{"dataset": "retinal OCT scans (Kermany 2017)", "image_size": 48, "conditioning": "class", "targets": ["finding"], "num_classes": 4, "norm": "groupnorm", "activation": "silu", "pixel_unshuffle": 2, "upsampling": "nearest_conv", "init": "lecun_normal", "residual_init": "zero_last", "beta1": 0.9, "grad_clip": 3.0, "steps": 33900, "weight_decay": 0.02}
Rows from block 2, named by matrix and row number. Rows with one number belong to one channel. Each number is 128 + 32 x the weight over its row's rms, rounded and kept within 0 to 255. All counts start at 0. After the name is the row's rms in percent of the matrix's.
# convs0: first 3x3 conv (model.enc.1.0.convs.0.weight, 96x96x3x3), inputs 40-47, a 3x3 kernel for each
# convs1: second 3x3 conv (model.enc.1.0.convs.1.weight, 96x96x3x3, transposed), outputs 40-47, a 3x3 kernel for each
convs0.11 096 [134 156 135 128 125 104 139 162 134 142 160 189 172 107 108 150 147 162 136 136 140 127 124 115 146 146 129  39  44  63  96 114 143  98 128 136 128 123 160  56  40 137 156 138 216 147 152 154 118  93  77 122 149 114 119 111 178 128  32 101 158 160 163 101 108 143 125 160 171 129 135 132]
convs1.11 098 [113 126 106 125 142 161  62  56  85 135 107  80 175 162 143 118 103 136 145 152 140 117 107  95 104 135 170 113 156 119 117 190 165 128 100 120 136 141  99 201 123  77  98  42 114 154 162 150 115 161 133  65 122 121 139 153 159 107 130 107 153 185 160  98  93  66 125 145 115  92 140 103]
convs0.12 075 [ 34  55 106 130 123 189 191 123 127 165 124 133 166 165 165 111 127 118 115 120  86  92 105  73  89 106  85 173 166 175 167 170 177 142 160 216 122 185 139 115 181 133  80 167  88 118  89  32 128  87  67 148 105  95 137 156 178 126 174 165 104 112 120 121 155 130 112 119  94 143 159 181]
convs1.12 088 [134 106 158  98  76 131 128 149 177  67 126 162 119 110 110 162 144 172 169 152 171 154 134 180 146 132 128  83  40 177 106 110 128 162 146 145 138 133 102 107  88  89 128  95  99 125 175 183 236 162 125 116 150 139 112 117 157 129 164 255 175 121  32  67  86 170 122  79 148 140 104 107]
convs0.13 076 [129 104  95 136 119 145  86 101  99 149 172 146 123 105 101 121 119 130 101 106  94 111  97  77 145 133 137 143 162 159 115 143 104 149 169 145 101 104  87 104 128 173 119 166 140  95  87 100  75  89 100 191 145 167  93 110 125 106 111 116 152 157 126 135 120 115 105 101 101 102  99  97]
convs1.13 073 [ 93 114 131 152 153 162 128 125 150 144 155 171  95  60  53 144 119 108 140 129 128 139 109  93 127 126 124 130  87  27 140 100  95  87 110 171 189 153 135 126 137 149 129  99 116 107 111 125 117 101 100 114 110  92 163 139  96 155 159 163  92  99 134 145 117 101 155 131 147 142 124 127]
convs0.14 080 [112 130 113 109 159 141 116  99 119 140 159 154 150 136 126 138 209 122 135 143 120  74 115 100 132 163 157 159 194 179 112  79  65 121 116  98  89 134  92 122 157 140 165 179 181 118 216 187 147 188 128 120 216 183 126 129 158 117 175 153 137 102 134  74  82  95 124 159  77 144 158 174]
convs1.14 090 [172 132 120 182 133 218 123 183 211 113  79 106 137 174 173 123 135 104 121 126 119 112 157 196 109  97 104  94  43 121  99  99 134 114 116 133 110 133 143 117 120 192  92 158 176  66 110 199 111 114 128  63  92 161 125 143 128  98 105 132  95 117 134 123  95 130 152 149 116  97  73  93]
convs0.15 084 [155 185 220 152 132 126 139 152 178 128 106 103  55  63  93 155 144 138 152 110 105 150 131 119  91  76 104  95  50  56  84  54  42 165 126 117 169 189 193 119 143 176 155 165 159 169 171 146 142 124 142 104 125 161  83 129 106 147 149 122 140 132 119 173 176 186 142 128 108 140 138 144]
convs1.15 075 [192 142 135 172 150 154 148 123 155 123  98 116  94  95  77 106 112 116  88  54  85 130  99 111 139 123 104  76  47  62 176 132 131 156 114 126  87  97  92 159 158 133 114 125 136 104  55  75 106  92  54 117 128  64 149 141 143 133 132 126 100  98  71 126 149 167 116 150 178 110 117 159]
convs0.16 095 [174 171 134 179 154 115 161 176 163 148 155 146 142 113  91 118  37  55 145 169 143 124 134 111 127 123  89 118 146 160  94  62  68 152 160 134 165 174  86  94  97  96 131 143 144 100 144 150 150 140 112 190 171 140 131 130 113 114 180 195 205 187 103 150 179 131 118 149 140  75  64  66]
convs1.16 102 [115  87 116  79 108 148 138 136 144 127 146 143 232 178 162 115 101 107 157 118 117 132 118 123 109 100  99 121 150 152 178 137  89 185 172 129 122 138 124 149 128  76 136 126 147 111 123 130 142 184 111 110 147 125  92 133 143 169 182  97 141 131 169 102  77  79 165 167 142 124 102 151]
convs0.17 111 [136 168 125  62  80  89 152 121 137  61 122 131 134 252 119 105 132 152 133 128 108 117 155 144 117 124  67 121  99  68 131 183 169 155 153 169 102 127 130 107 151  90 139 163 130  99 117 126 129 205 162 107 111 103 142 202 139 100 133 141 120 121 137 106  76 137 123 188 200 136 167 162]
convs1.17 116 [136 112  96 145 197 159 145 112 133 127 102 100 100 130  63  93  86 104 179 160 167 124 173 178 120 169 146 112 123 128 183  41  57 127 176 168 164 107 105 133 168 100 121 188 153 100 151 154 155 131 105  91 153 107 111 113 133 114 107  95 134 141 150 158 186 120 224 255 209 136 172 147]
convs0.18 113 [154 148 141 113  96 121 110 123 114 132 128 131 146 182 138 124 186 133 107 152  78 116 210 120 130 133  95 125 144  85  98 102 145 183 122 210 128 147 123 124 147 134 149 106 100 147 120 131 100 183 113 103 164 133 136 124 125 163 140  77  97  87 119 121 114 121 120 134 207 134 132 177]
convs1.18 115 [ 78 109 122 131 118 174 136 144 146 132 149 105 104  83 102 116 138 111 117 116 124  98 195 159 134 113 130 126 122  86 168  70 122 119 173 113 130 132 131  56 153 110 149 144 112 157 121 159 131 120  67 117 122  95 178 160 113 160 180 151  97 168 161 146 165 155 107 128 109 128  96 103]
convs0.19 116 [ 92 205 123 117  88 118 156 112 138 106 221 164 131  12  90 122 114 119  77 131  97 170 182 143 123 122 136 142   7 158 196 134 158 153 136 101  96 145 118 118  62 155 122 121 139 119 146 169 141 150  95 137 139 135 111  75 131 163 104 125 112 102 142  94 143  90 103 103 123 121 137 127]
convs1.19 121 [115 138 109 128 176 162 138 138 107 131 151 120  77  65 240 183 111  91 128 111 133 113 127 160 160 192 164 136 139 102 107  78  56 107 112 133 126 110 108 154 110 129 142 127 133 143 126 142  88 163  97 114 161 110 124 102 157 133 168 119 141 179 170 119 180 127 142 167 148  70 148 126]
convs0.20 106 [104 168 127  76  69 117  85 138 103 104  95  98  78  74 167  85 118 143 104 102  94 119 127 151 103  80  76 126  99 134 182 198 173 122 151 183 159 158 155 102  82 145  90  68  73 125 142 160 170 129 129 167 169 168 132 189 177 227 137 105  84  53 114  92 100 131 117 172 146 150 126 136]
convs1.20 106 [127 152  94 135 126 194  54 104  99 194 157  76  36 129 172 125 168 143 151 134 111 153 187 157 139 141 141 145 104 152  85  98 141 125 115  96 133 173 163 193 138 168 175 136 154 165  93  84 136  60   0 166 138 108 156 142 129 155  53  26 133 137 129 160 168 160 133 167 136 148 148 128]