config.yaml
arch: "unet"
model: "class-conditioned image diffusion model"
dataset: "retinal OCT scans (Kermany 2017)"
train_examples: 98430
image_size: 48
horizontal_flip: true
conditioning: "class"
objective: "edm"
cond_dim: 128
targets: ["finding"]
num_classes: 4
cond_dropout: 0.1
norm: "groupnorm"
hidden_act: "silu"
weight_standardization: false
pixel_unshuffle: 2
widths: [48, 96, 96]
blocks_per_level: 2
scale_shift_norm: true
attention: true
upsampling: "nearest_conv"
init: "lecun_normal"
residual_init: "zero_last"
optimizer: "adamw"
learning_rate: 0.0019
beta1: 0.9
beta2: 0.999
eps: 1e-06
max_grad_norm: 3.0
max_steps: 33900
batch_size: 128
epochs: 44.1
lr_schedule: "cosine"
final_lr_fraction: 0.1
warmup_steps: 3390
weight_decay: 0.02
Rows from block 7 of a small class-conditioned image diffusion model, named by matrix and row number. Rows with one number belong to one channel. Each number is 128 + 24 x the weight over its row's rms, rounded and kept within 0 to 255. All counts start at 0. Numbers have three digits each.
After each channel's rows are labels from the 100 images, of 14976 (inputs lightly noised), where the channel reaches its highest value: "strongest on" is what is common among them; "patch colour" is the nearest of a few named colours to the mean colour under the peak. Only what is clearly more common there than usual is listed. The data: retinal OCT scans (Kermany 2017).
# convs0: first 3x3 conv (model.mid.2.convs.0.weight, 96x96x3x3, each kernel summed), inputs 0-95
# convs1: second 3x3 conv (model.mid.2.convs.1.weight, 96x96x3x3, transposed, each kernel summed), outputs 0-95

convs0.24:178117106121135119133132143112127084163122108127130150130059144118109145152123141134099151140110151116075082154080141112113119102072137131151137105117103160155117096125101100152117096167139108110110117131122124182159129105158152124116126131124099152126146103141106158085106114114156134159
convs1.24:075105057173128146145138151158171160136143153136137112151120138146132087106158108154133097118117114138169116111142145165091109163129141112138121114123144122106150143137128136138137134145152136177118140117113117123076090129115101162122108143065134151175154134106123127164147146123134147095
strongest on: finding: choroidal neovascularization
patch colour: grey

convs0.43:122099110102114105097095116077092118149113114125114111110101149116113142168158150139146174082112093123092096108086153063122106106121106132103097140145136101154132154141148142105152115127150146112128128126123136134118110116131142113069172145164121117147100097104109084112113136101103105131
convs1.43:125151109102144120082137138120112120150163129155100162143146117121111128164087163178121131093176136145119150102128122114147108129119079110119173162180105098125131149125152158130164161101094165130123124145162098155105089111161148124157139152121156112126136164104140161121112099114130143113
strongest on: finding: normal
patch colour: grey

convs0.64:112092128115126136090121145128149131085144114122154128129089157130105154179108137197082147105111123120100134157100149090138120129108099122162122125121138086131130108141079125140149115111087142080150132171118089130130144120141149116068155111101112107109131110136086109095107148122107129132
convs1.64:089129061137143130102140110130145126117144165149128123169115112152096107113119126127125082107148134140141120120142116160098089147122122136113123153153128107097135171143109173155146131100137147173073166140152110152103111114139117149157097138072116109145143140099118154144115156080149167110
strongest on: finding: diabetic macular edema
patch colour: grey

convs0.30:155095106121120100106155128152146139112153146129134153124116113116105080118134088148110047139134117133099124186112192145138138100090111149162146136132149150129146152157118121112142110113123145159160117132091107076131130105104129119109128160132112169166144147123139134098103096129106127164
convs1.30:163155149102141153114125135144127118109115128144064104143169123128130145152080146146124131115165107105143117147105107091179115154137091141141161144192120094145140112096151149124169131079077141131158108132132153165085137122144149128108137167156142102134105149149118115128124135111147110119
strongest on: finding: choroidal neovascularization
patch colour: grey

convs0.73:090155102170115102093099129166131098111136087122126141120184120128135082155147107118102129135147126064108129175151132067115122145114108160107129085130151115103125113139133121128141163114115128143127143109146130112154130129119112125151114080098149105146114118165073101100134149152097113137
convs1.73:145149094111141153103155119127142124119148149132092146149120129148105110141129141156142118117139123147132136104119095141125084107140091128075131172171128113128108182146098164132124123066113163139087145137149067126109152137132142111135140170110153108160153153113127167140125113077113143170
strongest on: finding: choroidal neovascularization
patch colour: grey

convs0.27:185159130103144137137154145141149131135110114102146081113144121110108155161155141197140152107124100151087128114110149083146119145115120110142147129127115100140109099101088111141127107137075170066115126131150128135152109101153112087109148112157119102103101147094106132092117107131127121135
convs1.27:085144091166129112160153137155168158112113144141136103138117140125134096111126126091154099113131132142167128145180169154142102159163142159108113129148120108111160160135099163144141147143162116164115150124134167125119132140123085145142105139088133078109111148137126174163162157105122125090
strongest on: finding: choroidal neovascularization
patch colour: grey

convs0.91:122102200122145140111095115118105144108139125125152133134148092145089137131130121159115155159140136100126121131104113094113076132097161099135133106091121118119116106083121118130119110111108156094134119107112125108130147070145122110108084131160154137116101150083127081066086129105142123143
convs1.91:111147063121116117095163109150135127165134162136130132166126134145108092117098137143131096117142133125144160142160119162125091130147129151137125144154151099100129153145144180141122137121132140178117169135173115135101114132130144151182104112086109090153152125102105156155135152075146157108
strongest on: finding: choroidal neovascularization
patch colour: grey

convs0.16:138149153136167125112158181161164143098121135129194096114135136129135135144155117154162161111117094115141103151133167096127122194133091117113099110113175119119126133111125093122139112119175110126121101107135122158096125121126154122100139117151118152154088085151114090158148143141115101131
convs1.16:130136135113104125107145116137051119142110149137088138135144097136122132136087141112139119130132123084077140172123114156126130193144152123098147162156118131128135116110120147132129107079104136120114142158143129123190165128156157143171121116112122110124117164109064118100112161101124132146
strongest on: finding: normal
patch colour: grey

convs0.26:170113119154100160099122082109112133090134148157171125119134122121071109118113105137112142173158104129137115099117142121138103175070110114116154132114118160109136095093134120136111125167113136133169115112171144144130128109131123116142113111080129133097158139122168106124068126154140137090
convs1.26:131121111119133119145159094110157129135146144125171152126053115140118137120156091100122136124088143171140151137133143160136117080143148127128090134104130150123113168183093136160069100153177135134087142119136100090147140161107139126128143142109128131134150135129170146143135115110114147168
strongest on: finding: choroidal neovascularization
patch colour: grey

convs0.36:166117154122147136094130143133140117077119112088150092096134119103086143142148115155112128123131153075127094134103159112114101150104118106137129095083143122148136088104116086152115121154100156087139120118090126098155140087138116118084133106173115112111084132119115102086099127128120099143
convs1.36:105157092114129079108154103111128106114124155144127137156096130134100123127104145093128098105163163158142129152157140142152090130135130162106123164163112100119122174126096187150127119116135121159102173161172138131147141128155119136166119135107129077115130117133113175139123160081134150113
strongest on: finding: choroidal neovascularization
patch colour: grey

convs0.45:119061158128113127113122143133142125124125146143129118141118117125120089099107066143090113105130139147110088131086145097119121118102131097118158107119097123125113141107119125147134142118072141121124072107055076096152139098131161131117100126126096134110136145104138113064111109111121124136
convs1.45:118111084134129130108132150122167130126146139152156158155120136142113113143144140170115109078150152170153123094138166096121091121111104124130132143157108094105147166155120155141152160146141145167110119123161094149088125126139125150115145179088153120115131135107158164131128091106120151060
strongest on: finding: diabetic macular edema
patch colour: grey