config.toml
num_classes = 4
norm = "groupnorm"
activation = "silu"
Rows from block 5 of a small class-conditioned image diffusion model, named by matrix and row number. Rows with one number belong to one channel. Each number is 50 + 10 x the weight over its row's rms, rounded and kept within 0 to 99. All counts start at 0.
After each channel's rows are labels from the 100 images, of 14976 (inputs lightly noised), where the channel reaches its highest value: "patch colour" is the nearest of a few named colours to the mean colour under the peak. Only what is clearly more common there than usual is listed. The data: retinal OCT scans (Kermany 2017).
# convs0: first 3x3 conv (model.mid.0.convs.0.weight, 96x96x3x3, each kernel summed), inputs 48-95
# convs1: second 3x3 conv (model.mid.0.convs.1.weight, 96x96x3x3, transposed, each kernel summed), outputs 48-95

convs0.34:37 54 58 72 56 60 37 47 48 43 51 51 66 57 43 35 52 64 40 53 57 47 36 67 43 53 57 42 44 53 60 41 53 66 66 44 43 48 60 51 47 54 35 31 69 45 39 67
convs1.34:57 57 54 49 38 46 60 48 41 59 63 47 48 47 67 47 75 45 66 54 60 63 57 46 64 44 46 53 62 63 46 68 39 47 48 45 61 46 47 46 50 49 44 67 33 58 58 51
patch colour: grey

convs0.5:67 53 36 32 48 35 60 40 49 53 48 44 50 51 44 61 39 39 53 51 62 48 66 34 50 41 50 62 49 26 38 55 36 50 61 55 47 53 30 43 58 34 48 52 41 52 57 48
convs1.5:24 43 58 54 47 59 46 50 44 48 38 46 42 51 67 43 68 58 50 37 41 57 45 48 49 53 44 33 51 41 33 42 56 61 50 54 44 45 56 54 32 70 60 55 55 49 42 51
patch colour: white

convs0.4:63 47 36 40 43 45 62 34 47 58 36 49 56 40 40 60 33 45 48 43 42 59 66 45 59 46 45 53 50 35 30 51 44 57 41 64 40 67 40 49 62 33 54 51 48 48 49 40
convs1.4:55 73 44 43 47 45 55 47 51 68 39 41 61 52 48 52 47 38 56 46 55 46 51 55 47 46 60 71 48 48 41 49 48 45 55 46 65 42 47 54 42 55 38 43 35 50 55 55
patch colour: white

convs0.45:52 47 66 32 38 58 45 47 57 45 39 48 65 48 53 41 46 56 49 48 43 44 41 39 40 41 62 54 46 51 47 21 46 42 47 47 52 43 65 58 54 45 38 56 44 38 46 41
convs1.45:57 63 52 42 57 48 68 40 46 50 53 48 41 28 49 45 43 43 44 47 55 36 54 54 69 46 56 45 53 53 54 68 66 59 58 30 37 56 37 25 54 48 43 48 40 34 47 70
patch colour: grey

convs0.44:33 52 55 33 58 55 47 48 68 44 46 35 52 41 56 51 41 51 59 48 52 53 39 50 48 41 46 32 75 56 33 54 46 52 44 54 48 43 56 47 45 46 58 41 50 44 50 39
convs1.44:61 68 47 48 58 37 68 46 40 61 46 56 45 24 48 42 51 42 64 55 49 40 66 53 45 53 58 63 45 70 67 59 64 45 49 44 60 47 49 40 63 54 45 70 44 54 49 72
patch colour: white

convs0.12:52 58 58 57 48 61 36 43 24 41 68 59 32 57 56 55 39 52 51 57 35 52 42 51 72 57 58 55 33 35 52 56 59 55 65 48 33 42 52 45 55 42 51 60 41 31 36 55
convs1.12:52 53 61 59 47 52 52 59 56 63 37 51 70 62 62 38 62 41 45 60 66 40 54 62 47 53 59 46 60 62 40 20 35 56 38 49 58 44 55 61 61 53 47 49 55 57 51 41
patch colour: grey

convs0.86:45 57 44 46 51 49 58 51 43 46 50 50 44 44 44 58 38 45 37 63 51 57 45 61 56 55 43 43 48 29 26 56 28 60 36 48 47 54 38 49 59 53 65 37 45 41 45 36
convs1.86:62 50 44 36 50 47 47 36 48 44 49 49 54 48 37 69 33 53 55 58 47 27 56 46 38 52 58 69 44 42 60 55 64 43 46 61 52 59 43 35 62 45 50 45 50 45 53 53
patch colour: white

convs0.93:47 50 53 63 60 59 61 57 57 27 43 44 58 53 49 51 60 57 37 50 44 61 42 61 50 53 39 46 50 48 58 39 50 51 60 36 35 49 64 42 31 61 48 55 64 37 35 42
convs1.93:61 62 52 45 51 44 54 46 51 58 59 45 42 54 56 57 51 35 46 55 58 41 62 35 61 46 55 68 46 41 65 76 47 45 56 52 65 54 45 45 61 59 46 49 46 56 54 53
patch colour: grey

convs0.59:43 54 44 61 43 55 47 43 54 38 34 45 62 58 45 45 44 48 52 43 61 71 55 50 41 42 50 54 49 38 68 48 37 52 71 27 46 39 62 45 41 39 34 59 55 45 43 61
convs1.59:49 46 40 46 42 48 56 40 35 49 54 51 46 40 59 53 70 44 59 59 55 51 60 57 46 43 52 51 40 49 66 66 45 51 54 48 47 49 36 55 53 48 43 63 49 62 59 41
patch colour: grey