Weights of a small class-conditioned image diffusion model.
Model: 48-pixel images, arch unet.
Training: 33900 steps, batches of 128.
Data: trained on retinal OCT scans (Kermany 2017), 98430 training examples, 44.1 epochs.
Rows from block 5 of a small class-conditioned image diffusion model, named by matrix and row number. Rows with one number belong to one channel. Each number is 500 + 50 x the weight over its row's rms, rounded and kept within 0 to 999. All counts start at 0. Numbers have three digits each. After the name is the row's rms in percent of the matrix's.
After each channel's rows are labels from the 100 images, of 14976 (inputs lightly noised), where the channel reaches its highest value: "responds to" is what is common among them. Only what is clearly more common there than usual is listed. The data: retinal OCT scans (Kermany 2017). In brackets: how many of the 100.
# convs0: first 3x3 conv (model.mid.0.convs.0.weight, 96x96x3x3, each kernel summed), inputs 0-47
# convs1: second 3x3 conv (model.mid.0.convs.1.weight, 96x96x3x3, transposed, each kernel summed), outputs 0-47

convs0.37 065:515442563442498456548533587488522469539475559508389602503458492485476575565477531499429459574567584443535432556412497419537433483438553595551498
convs1.37 031:448538612519426507287528418412521506381541508513563490516510516525455460523531502589454614433478438564493509508473494459505410524481494551466442
responds to: finding: choroidal neovascularization (85)

convs0.9 060:503503455514507413447410438485453458484461522615458520491499520500461437428521435464427379551571475463408489402363524477569501517479505475455530
convs1.9 038:496397613513448512430539552441478493469430496507542465505431527513487486551540489500474603338485475539582469455495549422466422469525425519457444
responds to: finding: diabetic macular edema (48)

convs0.1 111:446376470554550504528477513513542499458449511471453514491487402527517460404475438466466377568503468419544422454496457577428445538490579441530534
convs1.1 126:591631420518546562587542519526535544503422525462500409478518531457579482516552430514536507450472445518499514514517498527506577450575424548528447
responds to: finding: choroidal neovascularization (64)

convs0.39 071:465333584423475525521507554564492425502514498559501595530516439524466557553539522519394499558513499462471510549435551480546469520462522573514448
convs1.39 063:477507634514449533366496540459448491446436575511450431546588474527501511497492508477487478460541471536459495457481445486467494644505490459460489
responds to: finding: choroidal neovascularization (78)

convs0.21 147:447565474519487477535480562533514550551508559515547469430563484478656424529448450478570500503529512536584487504614505532468515470647443557512439
convs1.21 144:574525414428522490596505479526477489567545427485542473449468485450516517520412500423520496597451527428443562494461482545552583436544573455464477
responds to: finding: diabetic macular edema (31)

convs0.64 150:440443502513565562500405490446556540431508525557478516482478448489507488397401367417592391538506513347460527455472436480433407483455526496482450
convs1.64 135:545555430519513553453560543506487613560434535483510537495580514492534383568602512659588504458530414534457582512523455463444467534520411474471496
responds to: finding: diabetic macular edema (29)

convs0.3 118:522415505528537628484464457536541429456517513507573508477502523494516558473571460491572476554421510473436563514416511436466549518511562470530428
convs1.3 136:437507468442522468381454447453529477512577490537543606533522476534443478529473535536465495471616560521469507534534416441477353461462467527510506
responds to: finding: choroidal neovascularization (61)

convs0.0 092:477458506495517407528415425472420437471462557537526576512468441486455495495436493475404447551517549427398409429451428564428466562465538487462455
convs1.0 097:504455578462474503377549535468517483451435512511492455526445503513463521545534527502451545378484458529449473508460532436492418540461463514412452
responds to: finding: choroidal neovascularization (75)

convs0.76 080:520594444457565508503542534440506489604440469496500510465509495493511493472546573571492445540531536481476539545452515509571510394497518562591532
convs1.76 073:441453505533454501542563557555497538528458497482468397473472519518539451399516483425530450475447487473567537519516487571461516541529521494486421
responds to: finding: choroidal neovascularization (70)

convs0.7 109:497540477471482448467566495545514512511482504523407503477422540458458441471466575460583521437512522489475459515513434458550490402486446449406392
convs1.7 117:505648408545520459461524428553538521455469466507463448513564504491469448491499505486532435482579491476448560558595430571464406543510456571477476
responds to: finding: diabetic macular edema (79)

convs0.46 108:494461508461458495489511460434495431388565452501425528519493480558380540541456594455430530568474523410484536562453559482478474554393537520495544
convs1.46 128:489558512555518530429444431432508479423514493488563559485458471527486452536561481562457522511497504527588462401481424470379398325479416539489469
responds to: finding: choroidal neovascularization (75)

convs0.91 097:510522548519464519477436520545514488464499516636443541514499523478519475508529506521591552382569496454496479422438546357528442444562486480467452
convs1.91 110:493486445456465430438527430531471479561478509507480533468532507512450482424450486380465438566552530444481558557577414563504453529502517514502502
responds to: finding: diabetic macular edema (57)

convs0.61 095:511534466427569563527516447433497415619474426476484483511516514510491495539540632514481517423468492655433431410521486436564495477496487527466528
convs1.61 083:451463637556464495606566576573502556548447504460478433457517527502547482379499482446546481558452508465569507510558501561530554580549533503513482
responds to: finding: choroidal neovascularization (59); finding: diabetic macular edema (36)

convs0.48 062:542612415432449427457543531491558493432516561521429584485524551515478495560428557419488467479575563597454438557446524533482504481461521490568478
convs1.48 033:480428764530493532417533496507547526443492585489521420532453516533497514486518412522517501524441459497569482489492478485443444563499536530481443
responds to: finding: diabetic macular edema (60)

convs0.34 140:510471553522426507442528537484500552412551465502468478498547521515412544570514459539520619508482480407439549494484560471488543507368528452523564
convs1.34 119:484554449516499532379526404485520466433476601530498502544469487567452470455482438460493431484509508539600490548562391506424366509486504555509438
responds to: finding: diabetic macular edema (33)

convs0.24 081:451533385471489493473493523472457371490528515436442454470502439450546487520513566540401450510549426450434393445467425607459507429526458485448563
convs1.24 051:429431656539420439478566480520540516458481529468503452494481537517497491464500420446492569477419495472583485504542489525485456502514495501507432
responds to: finding: choroidal neovascularization (89)

convs0.31 086:478484624540435447457463499508519476356566499533528501528511463538404552470475454486410470548538500494498428539418462495459423554381538581547551
convs1.31 071:474401568487452479359502480429507434420510502525535500511421500511477499597511504519437628386472502557537443449465536415475445462487447504474432
responds to: finding: choroidal neovascularization (61); finding: diabetic macular edema (36)

convs0.94 100:521607489431484521403489516533413390540483564516432455494414492501479435512498514468462484530553473343477388427437411563420468411442504485469445
convs1.94 029:498396659536434484564487604551494555557504494495489576447563554464549509421557430485544572510504492476518510451527524465558596537521494446502533
responds to: finding: choroidal neovascularization (63)

convs0.29 090:438491399511575462514575590564472550527455516472455428427447523437530468485457479461508457493584539478517380496490502572468497461529464565391463
convs1.29 099:441600448528478419503529419529574514486516473535435487501506499498480507391472459368515403484540501484495531578616446499543416456509524605514498
responds to: finding: diabetic macular edema (81)

convs0.88 074:453439480506403389496514554525424439463526463455462462460481490457466494439430482386472474466472510520574395534580504608450499500504427508429522
convs1.88 037:533488450496532580549443596538534520492509488491545498484520506499557527649512557625505549481491482524449499376432581431537574485525508416470501
responds to: finding: choroidal neovascularization (72)