{
  "model": "class-conditioned image diffusion model",
  "dataset": "retinal OCT scans (Kermany 2017)",
  "train_examples": 98430,
  "image_size": 48,
  "horizontal_flip": true,
  "conditioning": "class",
  "arch": "unet",
  "objective": "edm",
  "cond_dim": 128,
  "targets": ["finding"],
  "num_classes": 4,
  "cond_dropout": 0.1,
  "norm": "groupnorm",
  "hidden_act": "silu",
  "weight_standardization": false,
  "pixel_unshuffle": 2,
  "widths": [48, 96, 96],
  "blocks_per_level": 2,
  "scale_shift_norm": true,
  "attention": true,
  "upsampling": "nearest_conv",
  "init": "lecun_normal",
  "residual_init": "zero_last",
  "optimizer": "adamw",
  "learning_rate": 0.0019,
  "beta1": 0.9,
  "beta2": 0.999,
  "eps": 1e-06,
  "max_grad_norm": 3.0,
  "max_steps": 33900,
  "batch_size": 128,
  "epochs": 44.1,
  "lr_schedule": "cosine",
  "final_lr_fraction": 0.1,
  "warmup_steps": 3390,
  "weight_decay": 0.02
}
Rows from block 2 of a small class-conditioned image diffusion model, named by matrix and row number. Rows with one number belong to one channel. Each number is 500 + 25 x the weight over its row's rms, rounded and kept within 0 to 999. All counts start at 0. Numbers have three digits each. After the name is the row's rms in percent of the matrix's.
After each channel's rows are labels from the 100 images, of 14976 (inputs lightly noised), where the channel reaches its highest value: "colour at peak" is the nearest of a few named colours to the mean colour under the peak. Only what is clearly more common there than usual is listed. The data: retinal OCT scans (Kermany 2017).
# convs0: first 3x3 conv (model.enc.1.0.convs.0.weight, 96x96x3x3, each kernel summed), inputs 0-95
# convs1: second 3x3 conv (model.enc.1.0.convs.1.weight, 96x96x3x3, transposed, each kernel summed), outputs 0-95

convs0.23 102:514514496507505508488491511491481512436477456489529507495483432499493521470534448446498507475515493493478509541503491497501492519502483527507476469562472463502451492467430489543497495469481491496463532520499483487495522520493485489482488482490511459476494487498488473504463475465463495496
convs1.23 125:510534493510492548486470506504494480551501537496472495502522502517498540501522519543496492519518472538503488466462504490500533462503498539512535486555518523482482459556518473507499506505486527517533482535515526467522535502506501517499539510477495513496522496549484526499463456440538501524
colour at peak: grey

convs0.67 088:479459500500491519525526485486545480506511538524528500510448493504504476484451551522495496506440519465503461498496525503486500485497529500537506513437476543509530506511533486465489489476470444500496485497480473515509496546469503510486528468488480507523508507470490530478515544541521497532
convs1.67 092:523484473469501463464504516508477517497480449462547472490472491515481510445469473468520496485525463501506484442491472536511478464551476496475486511481504494516465512487493520499516506512525559453478467513524486495511516489510478521510512491511492499486538486553503468509511478490458534469
colour at peak: white

convs0.89 087:495509484479477531475476441487475447502504477471487467487525527473468503502512456493482493481526496499458521506553519478502492506511505433458507502476489495511519517526520533501479521470486515488497491491482464495536486540519559453493492561501485500499499467472515501500517472475498459470
convs1.89 092:470476506523465460523477505489505508486465478481521545453485485485495531525494510512439497508542531496509489523504430558497496487546501457523461493511497556490515467499498487500493514508524514491517514501497484503471501533474483505511472548471522500545508498500454503479504462514498467466
colour at peak: grey

convs0.18 078:499533485508489497531491532548504510486498449519501516505514526512487530501558503516526492523537469500513521475507529511492537497515502511479527507501528507491518561496508520536503468513450515517493454501454517507543509510505568502497498505448477519529495490486491545525513504519542564495
convs1.18 093:501487489495481441461445486463501504483519505519511516521497487485503498501479448533481413446505507494458510518496458495501476507488493486547497472485477452472480445474498500486479474519515499468499500506507491493493502501506455486466494485548510529485522444507502519510489501514463507513
colour at peak: white

convs0.65 083:477517505510467504484475476549538482488505485495495547503516507466489488470545496498489527493526553457496516515479516508503500507516487529492524525543474558501522475471487479456522486498520537483504471531485489503568486503533527490527480475491463461528461476456524511480488493491494477537
convs1.65 088:471530512462471508559508542460508477498499523497471465462508495517504524555460483476519523513512478492490478487501521532494506498459509486466555464478528494552526523511529511533489515479524474467490490489488491527453469501484504499517528526497441497479530513522510514523506494482483507452
colour at peak: grey

convs0.37 075:510498522487470492495491479510528504481528466487541481480465494487511502463448481476488508511473519455515466482499520482499481498528471465513480532538478519485519565487474491474507499523506494488496431480487492519471511483460482446491494435524467491471513479470493497484499533528458484521
convs1.37 098:493501533514520528522489506503466500492451505451483495507532479480507544497533504485471465485491450527479438470468474551508515544486429544490494517508470497524498469491476500531499500487555502518512535521453498506486502486463522543496526522494485493510476505533484501517490484491512497507
colour at peak: white

convs0.68 091:485497489500479495490488496483493511495520487413544492483497505496520479502468543515453522508530514484466477490478487531506508488522434535474473490480518494477466512483448494459480485509524508459500486492467499493492523481496450495518495483526430461496459500495493504498471488501458468488
convs1.68 127:496489549473492535501472478512449495501422496448457506510484467474500518485510526522475469496463470503481494510436452502505525514492495502500486476513504457482495457507512506516498462472511482485490523497499495534489501470468445518473529531475450492499518472526525497525505490488508496520
colour at peak: grey

convs0.77 087:468503500491497497482480477495454472490529467542488491471484478489514532473499481525519490509525492493544507462486522519476517510534469480524511513454467517517475546484505464517515511459520511485523522503487433506496504532499523546491513515482526464514518485488500484494500536474511409468
convs1.77 073:526497495470467513524511483499477512525477516515539478501438478472498482509463504479476504509529519498512473521549522502513494488473504538473538491449512499492564525500487515530508491548460491456487507511547449481521479500493464499472468496560478528501489505516504478507493545510519468498
colour at peak: grey

convs0.43 082:478489478464497508457530517490500450472499507493499525530501515502539544503542474523496516496463483493476512490449488458478505503516466477480533546504526494465509518480497480493477525471485457478510454534490519519466513506475506484507533530518499518536485480542473517519510536548536505553
convs1.43 107:502475514540482494501517466501533515482492511493494488459551520504441481500476503476504504473519512524527511519504487522474476533503522493493465457529495488495519516514500480510483499470538484509506514521462494537481432500499486488436501517507455517465513450416495492505517501488501509543
colour at peak: white